config.yaml
train_examples: 26041
hop_length: 160
norm: "layernorm"
fused_qkv: true
num_experts: 4
shared_expert: false
layers: 8
positions: "rope"
optimizer: "soap"
lr: 0.0014
warmup_steps: 210
weight_decay: 0.5
Rows from block 2, named by matrix and row number. Rows with one number belong to one neuron. Each number is 128 + 32 x the weight over its row's rms, rounded and kept within 0 to 255. All counts start at 0. Numbers have three digits each. After the name is the row's rms in percent of the matrix's.
# fc1: first MLP up (model.blocks.2.ff1.fc1.weight, 1536x256), inputs 172-255
# fc2: first MLP down (model.blocks.2.ff1.fc2.weight, 256x1536, transposed), outputs 172-255
fc1.238 111:147090110117228112101095124099131209192188168145134117160102128179155150108091114102135143132133100147145145107125103108107106116099145142113097129061146113117129190149081187157082159117122105127157093136089142113077083087139131081087130142141126104117
fc1.239 109:151151121103086133131206110154116120143119168142116107126119088147127120118152057078093129153158110150118138166137107091127119116085106109134066136113183087150104121100103131128189087094122136134106090074114062178172117242088135163098092147140093144072
fc1.240 103:148127127188116118124107150186148107155143173152091140141107140157147116107159143135140113035099187144141117110137160149094173100179136143101106070130101133151103164134131112129138115098135096118172157119090157188094162139108109151105096117081162088161
fc1.241 034:136152123166134098164162083136122128141134170173120069099109138143092087134129135088103169167095139133108076110106108132107130143101111145181125178097165080100159062105148142098122172117108159133106131149098148143162106101145119090119072054064181139129
fc1.242 111:253158144124077086094137107128078143171149136149146121121102180131151136121118118120114115151180134120159121169083131156102117052130110118148092135061124074104117191159108181088081145131138128115079128176092162115065125123110149066139099104120109136142
fc1.243 104:105122211090141120074090109192112100117109184110128163115172118166157167108117110135161171099049150144133110173109150133116172127132103162162114101137175133171064085155172113155101105106130137103111073136137148194114148098159125129164161140139121160115
fc1.244 102:124160155147143113125183147181156128093106174174129171117133156127127080137090186171135163169104107098140129131115101126156148175125127146192073072081159058080052070074112141175106139147111132155113108073088140162107122178165146126119148176143123111108
fc1.245 109:134118141128156127146155162083096147107104112105152124157168106105136160120170129143140082097125094097138085111123129107175155104038151075134114157127129122135109117099136124108177075176188128115125090107153146113139122131157109126142118121160135094117
fc1.246 105:065117159155118137107090155130128139127177144139202079150141147130155130109164119149145126104140128101119143190077123130084124174141127091220084113114118037080155133105195131191106123087093113146175114191123108134158102136187158116102163088135109105128
fc1.247 102:129163132079174167163154176120102152131096144152131187109170157184167136171161089168167111099141152146131111106092110067235116122121156116130166101160114091061189159114095150133146090145122088123160117123076164085129164108062170074141140186122111154137
fc1.248 101:149207131154119102113115124111102099136104112080135159093087074164166076126131079132178135198110101117122101116162121074071160129112096160103095131109128118102080128112142156078129099106127115115149152137122102132134168106071108091156148121100135136109
fc1.249 094:117130166138139103134115104118125100145092166091095117144099124100064059091121176094133124158137067131187084169129148108116122112148139136147144097078063136105146115155110101114076120112255117074154089140146255112104117060108115087097069117150064129146
fc1.250 107:184108116157077135155096139117155097082107147137147171124106058116055083166133124151110155162103115124117063132143116106054065137112145132116073135131135161181155129126120124162117156172105148138110100140091132160099139135149140101176145137177131154135
fc1.251 108:105140155072119167064138108153104114107093114140151105178118126177147078151146170128127142144089117082171144168133089137148125082093177110140161136147089127104150139124112109162115170111071167138145115181110131145122121103101150179187127165146187133171
fc1.252 111:138125105088145077151170091133142181102163157114105149153099138149087105089147104130108130142212110089184174183105121164123151124088116135131141147165199106092171141091111149096156107109102124146158136135141137158103125248088161123127089123116168064047
fc1.253 110:211105122099113133133111106138109129192142131179152142111111103073158154103119126152129130125197098084116113150076086087105129064136106109141098163053101091133136145153126168138114149129141091143153114147083151141123122150136096119154089116151094117163
fc1.254 105:160157114110167155148158128151144095188084121129136074131123161139160157145125114110156179084146186121172099123137149092133135145090146193104125067206102108178098131127109084131129103153178110146089097144092138109145107123165145192108150067111094133187
fc1.255 104:160133137139116145203129119129129142124141110154084208114109138146153165199144134105166145148134133123111105123134067155144072145105136144131157108157101110124082115104104138132198087123140080186170117196128164137136150175141107083108094116105143116125
fc1.256 102:125119126180156139115118098156106149154142160139106117162160190154155063099080130125158172083120172146113176111094165167084210092163168126103128106154137135111103171141100153159085113137124063085100158145174186148100129195060158148104095166141144087186
fc1.257 076:084127140147157097138113147178100140091140177072126121124098084144151072124127106125118074141101121121170130091095090096148135125178107186149107107149137123170146167146170125146126162141127104116134096145171095105110200179097164090093152111116094079081
fc1.258 102:093084157121117113087123087134153090116134154133191147111186142157120174125094092131171137149106155118154111157066114094155156132165143147104115142135105123085076079154137078171106108133136180108089104112128101109157065134095158126113086113125088078110
fc1.259 112:092109086091159147093076149130155090136121163152157089105122079153133146132128191130110105107121080065125098139171128098081096144128104119154164068203148094154089121129076142181091166097225122123122111166098111156118176125096092105091078162138116134091
fc1.260 127:139162083169117176141044136115090138105111173145139088155097151144119162196141125143153093142063115158108157063152159144083111168156152118143100139183110094079174136129102223094095050165146143155151107146158143130121118100126130100074121150077172164152
fc1.261 107:140120164106124123139113073067132180122151089126130090169094150070133121186176144155063111134085109121126118129119143158113130132074127089133066173129154105097173088133084066145137153115135121169237151160129128186175110137119105181095111119149127198094
fc1.262 098:191136197166110126132137146108106116125133115095183082140107114111164134131175165134107165180105202133139094136159144077118137092085086102137104154141137083174153162068066131166108136129144188096082091117145128063077143141155116132111163135133119141156
fc1.263 101:195079147089069119113116163141131151098104177131161099169106056149117137140173096135116120124122138112110174145111129132059100154167124099113156111150172168126127159117097120089134160130141105070102152103108162160133140117131104137089141148134142115082
fc1.264 110:099118133135117148119147161093106150078102192158150118090151118101115116179112117097102115113106148116090084090117184128121127088170069176132159135101120109123073047166085141087148133163158169097134125167115079116158084126143064153156099131186104107162
fc1.265 105:172185132159156094184114125169100187119129121180133159129082174095137132138142113125119183081143080120151112165138104122106154064123133116166144195114107117119171131193142132133130113089107110095107123103081136109096085174104105139118183111104117167153
fc1.266 032:147133087095082096067118092078107146145152167141134088098122150174065092148123091180158126222136102133184083139127094130109105184162075105140096102133098149122144116158120150126167078104118083112161163106163157195127112137146158146104142069171157146124
fc1.267 101:100119080216139107095148132142095091141187100122164084103123120130115098142155126176157096096131113095195113082089090136110108099092077150102106168156076064078114084173082144086092145108186099164109130061156142078117089094228122181122130120092110126152
fc1.268 100:163149096061146108133167095181155101087166176174106117149152148166172123136134176123144161122162077092119127142116191065104169128031120191140115124094116118121100122168145127094105086133189184116169133147148123146144155133125136232107102164134155095166
fc1.269 102:129105138134116098102100166148133119142099169083104091131135078077124142130158170097088207160126143130093144072158129117105096129111127114076089132093093056083088132059086133161124138099133123042110155086115116122144139110162129078117178068172163159156
fc1.270 033:170182113122125099107121106123167073133148136132162108127103106107143107130124077124094134153163098124153104148102137099086142188146123162098154135113122090192107121114096138105112181137088131112111100175089142191085145103122072106128089097075090119135
fc1.271 105:126203137114132148115203131120148062151178127157100109091095125128130121166121184155125128087101121060135110148196116151115126156101130199132107096201151140120124150100164165161117097122038098156139171084111235123129180080139115107095086141080147119105
fc1.272 052:131055137159137093148072133111132136147156160131146130088163123103131067116118102087125093162110115110193067114117107125111081188071072055146137047065117133057135118120160129108136100126127131134096069098105166128130133095112102140086125059179117117148
fc1.273 111:160116131142075103179187063085099079165174064145159108138192076125086135110086152096186086165123062140070125143146154121109130114109093111070135097153107106169075126173097167082136113093122108105172164096175103117088107144086150101196091135095115114178
fc2.238 115:143094099095155092119097124125166120126080137114150085153124161140027105139141123143161161181197082129143165139103094082143127100026059090163164126118109168140076097157115140134154157169093085139071109148151146118088166109147161114128099094144099162088
fc2.239 110:129094146065135145128102089133127161161110141140121146118121094107178141129118167174108136120132134123155148142138066098125175184160146111118141117142133135147105129075116130136127136075151148177148149220114122126109126102105156161105122119178170136114
fc2.240 101:110169070145111170111161115044099075117101140119121112147136138071167129148163091118118129120131125175141129149062078070139118111077077156153131125159154123155105133140074144183089164110154139134102134140136145142140087185097168122098083048120163157114
fc2.241 036:083157098101164162103043146079092096109152097170071151131138122160167074113129159074125132130121174109120221135098115096144109143145120159177131107163190126124143136092107154111172122105148157109127172124063129156107100116137119109131178125155104095085
fc2.242 142:145147102108125140094138075138092169121146157098142070146124146101110098106167134135193152171158112123095167163122066130109098098144160120170114131117124137125133130135131123128105166143127072121115119111136116137155180109146145086146125150155111107149
fc2.243 108:140147134057080126051110137127197091142140118117148136147101135121144163108051154182139130172130105176113128104089119146120134144130101080110167128169120126134114136190078126174166149176126149145147119130118155128102131122116192121138138140132134134149
fc2.244 108:172154139161122095095134084131128095132127155104124129148117203078106152098089139122117094132121170153148167139143057207092120077149097079129077031133175080069079167146147088105173137142170144131131107113123168177100125143226130116109128165131112104159
fc2.245 101:084110103143134156047152140115069111134117184090136125082165134151143142132127166116116100100099181175142172133090106140167192143117154136135142144112129153117128146180130145118141099152099129160173090123093103142133113095168144152140144136062154094165
fc2.246 115:149122116074164094042102091149134143155064135084090146197159149123117166106134111101104123137132193133142115125126139163068138158130134093155071110129161161115082158103163080150115171094121128110123139117147095084082133138157124128171128150173144101118
fc2.247 097:167108114156101147111100137095074110126110075185159099147090148139157182155119109153153103080117100136096154173148151122097197105152103141164126162090153176120151083072102155121121133140121141098108170106122067132085173090087128170132201140194096125170
fc2.248 102:120150178129183149114157159135101127078151138074103119112109110184131166144155120039148116097134114090051154168159146142154162166113172119092099143107150120166047162166165141136118132122160129136111120120092067117175087152116102125060153137140130145160
fc2.249 098:117150142141186094102159152120163083157134044135199155153106080118090127113136096083152099163114165145182188085100173058138122100103133146157091103089120091138121163113145174110070107143155097150158137144123135119136113136156187132118105136175073145134
fc2.250 104:145123115134074154112158115026115118105142186145122137101114093146124124115127181118119122136098137102179130176144125065148155172134126130058093075173178095121148096161146115190104168197122108137177114092173108103099199085133073099105185086133118073107
fc2.251 110:147153128140174154113116068119069108140189128105110140092055135142123156116144167126136087124188123143148147085074099144152117229097153158106118180131117157080137098126070128099048151121092151108131150138151083132133132152095111174111150156135092099093
fc2.252 102:187108128119116110099091073090115127164094116119076119128131139101105088165117188165133215110115151121118105103099081118128128114139152121126062109166180092158113128115187092090164119090119099153168163179142123150127100108152135105135091135147200183132
fc2.253 109:191101124096123162050130148160152144158134139110159094137154151102119100097167153167151139130136078097126145134165077124104146144133114119124134141114074163144171058151151136121153111103115073097147147158157133093127165102176152127180149179087102172110
fc2.254 109:151167118146115163186180099145205137170164158157052161106119117105095134125215106137119052136140119136103088172084120120157125056073140120187145096170111101107093104198099075170149135144143163112165129124072158081095130158191154112144136118132111104128
fc2.255 106:094134127070217142088146142134186156133124090131145158176203118143160122166082096092183127163125116128147103129142174158135157118046154115142108143135108108060131125149147146143084088163084083118113120128189129077086092138182153114095161140110101130104
fc2.256 097:086085115157159123105161092088133083112116129099135134156140168100122158078138104125156091160154137157073093152106137097171088157108140140132100129204113125108137182104161080147118110190120085100133176144074203117089118139140098094117066151144104169104
fc2.257 081:209083094130014122080146107127125114112133081125063116161136118122133191142111107156126170160153115123153199107144149145139086196157089142116120149141127098082145180120120107166088115121200095153101144151134162150065104132146070136117133136114160121088
fc2.258 104:148074143072138123131145139110131179194129112117115071094089100097165120072110087123130150157131110174132114159090165118170124138144134168158157186195050113114097144110132133124133136105186168179136116095128179206153139146135137118103149137126058129111
fc2.259 106:096163113156168118171132105146135106162115177123095098143129140139166110139104143181128098158132126117121159103133121075122088135189116123056168083204112137152091151101124079218116133086146119110051184090118166125109108154121139159067121173116167147155
fc2.260 121:113103111151203118093110123105112126115086158108112146179119122177117151200148129127150137093104087070155078083101132151066194153154144203104101132157127149126197185109066181186101118132160094214138134136116120165120143074118170129117143143145107114093
fc2.261 099:160136168161114084148202162125165117125079135125124170134177135115192145105160185090154113100185140149150162074158094148130119091149109122105125121073100127159150160132106191131128108105144105135153163086141133063087156117142116099187097165124165166185
fc2.262 102:112053150118069110170122156062143068102171190137109087151121101121093097107189115114103134114116086160159165156142127139118164122073121137127119143150152137176097128127149092180083118166148116191202095117130116182138127092166141157117129135094161092142
fc2.263 106:091108123159160138122111176169142126125121059140165179200104103113070138125167153095115176103173144149099093109169102116051157123126065156138130095160139173119190159097109172178122070124186129174111117146139162129132165123169106161186135101096171140090
fc2.264 113:114128123097159135087128170175167101105107094120104111116099128124171161126123174109150135130088136102135124159109161128129125146093114138105117130169084130126133132101153091108154114097110146163138140121078146123145133131117193137169142123117088152166
fc2.265 108:156119073121113132043126131129143088186121196110169086169083168128105089104155217179160099113206097090106173083122090093159130103158116134103129152138080085115115155104098122113155099093140104107124164092092166131101136125161115088173117152079158139179
fc2.266 038:079121109130199108203087163175148109117204109122091139138182090132140059059104146103131118098132116108140126110127147162191131095161121143121101091142105178070130163077145157179089141163135115156116171153126089171192117115154155133128138132057130102086
fc2.267 096:067107149091092162136099177155151099100139069075101154098120146086111115166102085134199060122110070114115150154121161123123135143099143151089091092124086124101136122154161095148114139121141073074104107151080161125116094161148189096108158122080099065151
fc2.268 109:115133079108200141192107086108143129087153125159086127157109076118120131165205071124113139127157111141127093167130075119157090103132092209122180114131153127165095171183075112121118206121171111166155134131128124075106119166161171141128118114125073142194
fc2.269 108:196121207115144114137182175077161129087077078139171115083123132149089162097140091140142094146145171148151094102103167183174113131138144089156112131107134120139113118160138124137148144139112173102120139118085136130044145159106122180154120171131166036132
fc2.270 033:138160132127179124137132181115103121127179108148133139129130141106112117090144114148054162136120129129240143063198151121156150137137155103157172133132119119138157119127154126104153169095093091120191093128089091133083072128136155074119084126195149152106
fc2.271 107:113080127178150103141114108142167136145123092131041136120150115102171103107087171097100138105126144165159114127116071178119096114115171129124163158123136108116144141148143106130155129115118100130123120180109075102136073055166147148140077130150174115139
fc2.272 050:162088140134133130088147165162116131140141092139140140119118151124099131145134127126125138125170145072119169160113167145151142215100115054123165131103154126147148147120140116099112102137146169094140095155147130084095165117128127133216143104146065117151
fc2.273 112:149171126114141128078136094097129127113127132100120071097152132139093101117097137146141115145127046145190128148145140166180121163138147113094106076136111143189166157089152104073087115155113178154104147170139149105117121102067157168122140189071125147175