Rows from block 5, named by matrix and row number. Rows with one number belong to one neuron. Each number is 200 + 40 x the weight over its row's rms, rounded and kept within 0 to 999. All counts start at 0. After the name is the row's rms in percent of the matrix's.
# fc1: first MLP up (model.blocks.5.ff1.fc1.weight, 1536x256), inputs 86-171
# fc2: first MLP down (model.blocks.5.ff1.fc2.weight, 256x1536, transposed), outputs 86-171
fc1.1036,057,254,149,152,335,201,259,152,157,224,193,191,216,188,254,241,159,159,142,202,229,228,132,164,189,164,179,279,238,211,189,218,217,210,247,210,220,221,183,93,314,193,222,186,255,160,173,216,122,149,197,301,168,221,221,209,185,222,180,143,197,170,111,210,204,154,140,286,204,222,212,163,249,198,190,213,202,130,196,290,173,167,208,158,192,245,185
fc2.1036,066,189,140,206,210,129,209,136,217,206,246,220,153,190,153,199,155,243,225,154,102,148,185,239,131,206,229,230,216,198,265,202,253,144,105,142,266,173,200,254,165,122,226,147,215,204,279,153,225,165,175,192,170,263,180,273,192,131,270,250,183,125,193,230,222,170,168,145,200,194,175,214,224,240,200,151,128,198,191,156,223,206,208,159,140,124,161
fc1.1037,112,186,289,209,219,195,226,93,226,274,196,241,234,200,222,199,223,208,265,192,196,201,181,196,241,238,240,194,179,204,216,198,190,218,294,245,257,192,200,254,144,233,183,296,212,239,232,166,191,174,215,237,186,273,194,147,139,174,178,137,208,173,205,188,136,268,187,246,89,247,177,162,183,289,188,189,164,162,144,242,212,113,153,172,289,197,249
fc2.1037,111,193,243,166,207,146,207,222,180,148,252,143,132,176,252,209,187,241,207,258,201,150,218,206,223,236,161,213,207,221,145,246,179,179,311,216,173,259,214,188,175,200,163,162,185,198,206,196,261,174,200,164,265,251,216,227,148,207,182,167,250,200,225,216,231,200,186,173,233,165,214,89,245,195,248,286,253,149,281,232,185,211,166,261,197,202,265
fc1.1038,089,181,182,223,200,167,238,113,181,242,165,198,200,205,220,213,204,174,241,165,224,197,154,123,169,88,226,190,227,193,186,177,114,289,215,233,124,217,210,116,132,220,164,187,196,229,234,231,228,219,186,162,179,229,196,217,167,152,157,200,258,255,180,248,255,140,186,195,147,163,196,164,226,246,203,261,179,198,223,225,136,227,179,195,156,217,221
fc2.1038,090,147,202,136,229,191,140,122,144,157,193,232,188,191,204,182,216,183,134,179,214,282,236,251,165,182,159,159,223,190,196,231,243,178,158,165,199,149,175,224,258,163,304,190,155,219,237,138,211,239,199,254,220,292,187,156,164,243,216,199,199,187,198,280,185,184,233,179,239,192,205,186,208,244,244,210,235,207,145,253,146,189,185,240,214,240,155
fc1.1039,112,258,210,260,204,154,198,208,208,146,180,221,223,235,224,166,225,270,98,196,201,221,229,269,200,194,193,197,231,232,245,218,184,161,215,178,288,187,242,195,164,220,267,172,227,163,189,127,137,229,212,190,153,171,196,175,197,239,239,188,195,144,150,183,251,206,137,209,276,245,201,196,309,173,198,181,174,199,197,203,177,262,144,177,179,222,264
fc2.1039,109,193,206,161,268,303,208,119,227,169,288,164,213,219,215,259,244,156,182,182,248,181,244,210,160,118,237,186,199,198,244,266,173,234,174,177,193,200,179,329,230,200,195,199,171,152,183,189,167,157,208,199,199,173,192,160,184,233,196,198,190,243,159,186,210,165,123,191,105,214,182,162,196,213,160,183,148,225,208,267,192,186,223,220,242,156,238
fc1.1040,110,207,174,195,151,191,195,157,281,160,185,100,158,200,210,214,175,274,165,146,169,202,227,242,206,186,141,169,198,181,249,205,220,196,256,202,223,239,259,234,175,194,231,178,236,239,211,174,166,107,170,236,220,161,233,201,212,201,180,236,204,196,169,245,203,223,236,237,215,193,135,213,248,239,160,289,198,244,139,208,163,237,135,232,189,191,169
fc2.1040,117,245,190,206,237,174,204,192,143,252,243,158,219,245,196,159,218,237,185,185,135,181,164,170,199,165,208,221,186,295,231,164,206,262,217,177,157,186,244,186,152,143,209,146,173,203,207,198,247,137,143,208,178,187,255,184,180,160,236,239,115,234,204,151,203,210,220,228,255,235,190,220,226,134,189,210,183,270,204,183,226,167,279,224,212,216,212
fc1.1041,097,170,229,227,187,221,213,205,214,193,204,230,121,222,208,246,120,220,237,168,136,275,190,265,242,123,267,137,220,151,207,131,218,173,197,191,245,216,279,182,263,211,249,294,244,235,170,248,212,111,204,217,245,175,226,202,227,189,167,258,213,255,173,227,125,206,161,116,196,155,243,245,165,174,202,239,208,189,186,200,204,214,197,145,175,189,239
fc2.1041,096,238,178,251,264,253,176,136,165,163,224,202,165,203,202,272,264,136,169,163,174,171,176,186,162,193,116,186,178,106,223,248,140,140,180,150,221,264,176,226,155,246,160,168,205,159,255,191,195,203,210,188,211,257,293,178,228,174,190,121,219,261,169,246,286,153,230,173,202,248,217,124,237,260,172,231,169,125,182,156,281,272,164,215,173,204,288
fc1.1042,093,198,186,136,214,206,227,208,241,138,179,168,197,148,169,197,156,230,156,179,208,167,159,202,147,210,205,199,167,247,188,232,248,175,126,259,206,197,171,232,185,254,219,189,193,191,211,205,131,194,180,242,155,149,221,223,202,200,114,208,294,115,201,153,142,153,138,150,249,193,220,237,219,240,205,172,182,218,190,166,218,247,155,211,177,203,253
fc2.1042,100,213,192,213,214,203,256,226,193,172,212,245,174,235,184,173,225,229,206,185,142,145,127,209,146,216,179,203,227,200,154,219,198,240,207,167,201,169,219,166,255,198,266,124,276,214,169,248,243,192,129,160,200,172,203,210,201,232,128,193,218,153,228,228,229,179,172,215,196,226,248,206,192,154,256,205,193,260,246,215,206,132,169,199,186,267,216
fc1.1043,106,189,194,191,273,191,181,176,260,160,107,238,172,273,200,245,190,123,184,216,146,209,239,218,183,296,120,279,193,179,278,192,244,166,252,214,224,219,137,197,157,140,209,180,162,177,188,180,203,175,193,238,162,241,216,194,210,240,204,204,204,186,223,233,155,211,219,157,216,178,181,181,156,157,193,152,207,196,296,172,277,209,192,235,207,179,155
fc2.1043,111,237,250,198,179,115,189,195,190,295,195,143,187,261,203,155,215,190,193,241,184,196,184,218,183,140,151,111,268,249,192,219,151,203,223,150,195,157,186,240,286,194,203,273,248,216,256,250,209,226,136,203,300,223,281,182,215,155,284,188,180,166,206,200,189,189,193,197,260,169,235,195,224,136,230,215,166,179,139,216,179,211,215,223,194,239,182
fc1.1044,106,172,125,243,215,246,233,137,232,186,271,156,137,231,180,167,237,159,236,199,271,192,137,222,205,223,250,235,169,207,253,200,189,179,235,184,130,205,179,297,212,179,190,226,208,209,224,206,245,217,145,181,250,273,206,263,233,218,139,114,267,190,175,264,210,184,153,163,152,228,177,185,215,135,260,225,216,177,248,199,146,241,227,206,176,209,190
fc2.1044,103,253,182,159,218,208,151,173,193,196,175,137,221,189,209,172,247,200,143,286,261,169,147,241,244,191,248,192,150,173,207,107,231,135,183,122,188,182,183,212,186,122,225,237,176,157,221,242,206,144,257,283,209,185,243,177,134,256,200,201,262,162,330,140,193,145,228,255,134,209,154,213,196,208,161,188,209,217,170,191,93,192,165,215,221,224,207
fc1.1045,096,195,148,219,157,286,231,219,250,215,166,169,149,220,196,187,162,165,200,207,222,223,160,213,141,211,235,224,177,265,231,205,200,157,182,133,205,165,154,246,208,160,203,151,254,177,184,206,174,182,158,233,229,250,134,227,220,199,196,218,143,220,172,197,200,160,190,237,214,264,256,154,202,190,170,191,220,170,198,134,158,264,192,247,176,202,235
fc2.1045,094,265,222,194,275,185,242,168,214,199,188,192,227,123,320,282,222,190,145,245,232,245,235,258,266,210,227,198,231,188,264,208,166,195,170,211,203,219,257,224,151,298,235,216,221,217,237,265,171,227,158,148,232,191,218,207,179,218,170,230,177,168,270,155,235,169,167,207,229,274,144,212,197,198,220,155,246,239,148,196,207,219,128,177,205,128,242
fc1.1046,111,209,193,195,209,171,216,173,159,206,264,175,216,181,239,194,151,217,181,240,231,201,175,179,230,143,178,182,180,189,235,233,225,163,165,226,193,186,195,177,180,271,206,234,205,276,207,208,152,176,217,321,199,138,246,165,273,179,219,192,207,161,181,249,200,138,214,146,230,187,198,186,243,224,210,217,209,241,152,266,191,203,197,266,285,148,153
fc2.1046,098,198,214,226,211,152,237,226,176,222,182,149,167,170,215,186,205,237,215,207,175,172,203,173,205,209,184,237,231,258,211,106,175,257,178,171,242,241,287,288,159,199,220,220,224,112,203,240,168,170,136,192,211,192,177,213,193,209,159,160,122,223,156,283,268,177,227,216,142,177,269,164,192,284,199,160,197,291,142,174,171,132,264,144,199,186,212
fc1.1047,102,185,173,183,197,254,242,189,196,161,164,204,231,160,121,217,200,302,198,156,288,162,153,199,206,195,205,223,189,204,282,196,169,163,198,181,171,200,183,142,182,222,180,160,71,277,148,204,192,207,151,203,154,253,191,136,218,207,250,224,242,220,146,273,182,238,142,152,177,121,132,271,281,189,223,165,195,266,238,204,108,222,211,171,130,186,245
fc2.1047,101,205,167,187,244,183,183,332,208,247,201,171,205,262,188,155,201,220,199,286,209,226,275,184,201,202,121,186,230,192,131,161,207,204,197,204,235,199,215,210,147,256,205,165,167,193,204,116,202,242,212,177,160,192,262,180,176,255,225,213,149,225,227,228,244,136,155,190,209,251,174,164,241,244,166,202,202,177,200,320,228,187,195,246,245,178,133
fc1.1048,107,214,179,224,189,182,219,151,169,162,155,177,167,263,145,134,244,224,239,239,132,265,170,180,256,186,250,248,134,158,232,193,197,156,183,203,216,185,237,170,236,210,175,284,113,166,158,253,156,229,124,192,246,237,148,197,191,218,129,120,232,258,165,222,138,237,258,182,162,198,178,216,276,171,205,188,192,196,156,152,126,230,190,207,256,203,186
fc2.1048,105,184,186,238,302,191,175,206,214,174,171,126,262,189,253,156,247,155,218,233,231,153,223,174,181,142,163,161,182,206,254,185,153,206,231,173,186,224,215,186,150,182,231,187,244,239,175,247,220,187,213,189,175,293,231,213,123,202,237,176,198,200,186,196,185,122,231,252,150,244,161,169,139,230,132,185,251,212,178,235,233,198,180,143,171,258,254
fc1.1049,111,165,235,155,190,141,184,229,188,249,141,197,119,182,165,169,256,209,244,221,229,196,248,227,158,155,156,168,191,274,160,139,203,197,170,200,254,255,110,189,150,233,150,147,197,170,201,282,207,234,184,157,201,195,136,169,171,309,188,222,174,245,189,186,241,189,288,233,132,207,172,173,191,200,230,203,167,150,159,253,170,247,199,196,256,179,116
fc2.1049,106,251,154,191,197,244,194,193,217,208,166,235,110,226,256,200,189,190,206,186,283,132,173,179,158,194,190,159,134,209,212,184,139,236,218,187,194,206,181,202,185,263,199,162,254,219,186,194,272,187,127,176,188,160,257,152,178,134,163,194,174,143,181,263,218,132,200,248,234,223,164,197,208,159,118,245,136,287,209,238,199,141,190,222,149,250,47
fc1.1050,086,201,229,141,212,292,220,138,201,190,229,199,247,177,229,184,205,171,232,202,241,233,191,198,157,141,87,181,205,253,199,164,198,152,145,137,259,190,202,142,78,179,196,160,235,185,235,204,178,173,252,187,156,225,133,209,186,201,184,202,272,116,200,220,238,164,283,199,145,245,195,205,210,189,206,194,164,197,169,315,137,315,183,168,192,189,173
fc2.1050,090,220,205,212,275,178,231,215,229,124,230,187,194,212,208,192,206,294,231,154,149,200,173,185,232,221,250,334,229,269,243,188,127,158,259,180,187,102,244,142,177,198,146,103,224,201,185,173,205,166,226,246,218,174,251,215,162,178,171,144,186,144,177,201,193,209,169,232,116,226,224,163,220,136,242,174,223,142,193,209,223,196,191,272,139,238,172
fc1.1051,114,185,227,223,130,200,188,269,179,219,223,179,155,223,153,213,184,188,154,223,178,155,203,215,166,191,180,121,264,257,227,224,186,185,125,188,211,232,135,209,309,201,226,148,210,181,223,214,237,221,154,132,193,221,157,280,204,183,164,227,212,259,287,205,160,153,204,206,192,180,222,189,175,276,219,83,181,237,138,205,196,267,152,277,166,229,154
fc2.1051,110,162,251,189,148,159,206,244,179,128,153,148,178,147,227,184,196,188,250,212,228,253,116,272,151,206,202,164,226,246,184,190,258,235,252,160,187,194,266,198,201,183,197,223,207,193,232,224,218,146,202,186,200,213,180,222,62,212,188,217,166,187,227,229,129,172,154,347,242,168,160,143,144,146,163,188,222,175,237,201,182,194,183,205,296,248,183
fc1.1052,114,153,171,107,245,143,212,180,221,176,152,110,162,185,160,173,193,153,187,194,233,253,187,164,198,199,194,167,180,170,268,136,216,152,224,209,255,152,240,217,272,199,226,254,209,168,194,205,187,140,247,205,248,237,170,233,238,225,199,132,191,177,148,194,169,128,220,229,260,282,215,186,266,203,165,210,234,160,164,195,166,219,214,210,172,118,213
fc2.1052,111,150,236,235,177,150,215,136,212,236,172,276,184,159,249,164,147,234,170,200,216,150,195,166,225,240,204,261,206,292,200,236,222,211,161,103,207,244,224,86,198,199,187,214,231,202,232,211,160,280,213,196,165,198,178,218,251,145,156,220,157,173,178,192,187,183,147,131,168,251,257,148,127,195,134,239,212,250,152,205,194,228,226,219,193,202,216
fc1.1053,096,198,271,261,169,227,199,215,281,193,152,136,206,231,225,227,193,181,234,191,179,205,234,248,211,192,73,257,207,260,243,209,222,281,140,239,197,238,262,181,159,191,115,221,181,207,212,231,157,129,213,268,221,281,218,259,166,150,171,206,156,188,181,255,206,167,140,161,205,204,266,202,182,141,158,174,202,187,219,142,263,227,211,261,129,164,209
fc2.1053,094,213,205,188,185,292,228,200,158,212,244,145,168,215,301,130,204,221,133,176,231,196,227,135,243,172,244,206,175,206,195,180,226,179,222,187,165,261,199,195,180,136,224,223,211,133,192,247,147,134,232,241,200,226,175,175,174,226,172,248,186,181,219,225,284,196,282,246,249,210,260,172,222,148,234,190,270,136,208,216,173,230,139,241,287,208,164
fc1.1054,107,203,204,226,127,200,229,198,186,260,226,230,160,167,216,188,170,267,202,189,171,231,191,195,170,160,276,236,240,170,173,190,260,175,189,169,230,182,273,214,216,248,210,249,190,197,275,138,256,268,254,178,182,184,162,213,200,214,115,131,196,228,128,234,178,231,185,181,249,205,191,164,171,287,156,124,241,236,238,119,266,217,221,170,166,285,229
fc2.1054,113,271,213,250,184,205,176,214,190,223,185,217,235,212,194,198,135,180,169,195,223,183,165,228,158,212,308,222,132,150,226,243,230,189,206,258,123,205,201,198,191,286,265,149,264,180,209,224,203,141,170,107,131,235,220,231,244,195,116,223,263,156,159,225,222,149,167,230,174,228,198,174,200,211,171,220,171,256,183,205,149,230,163,151,194,206,163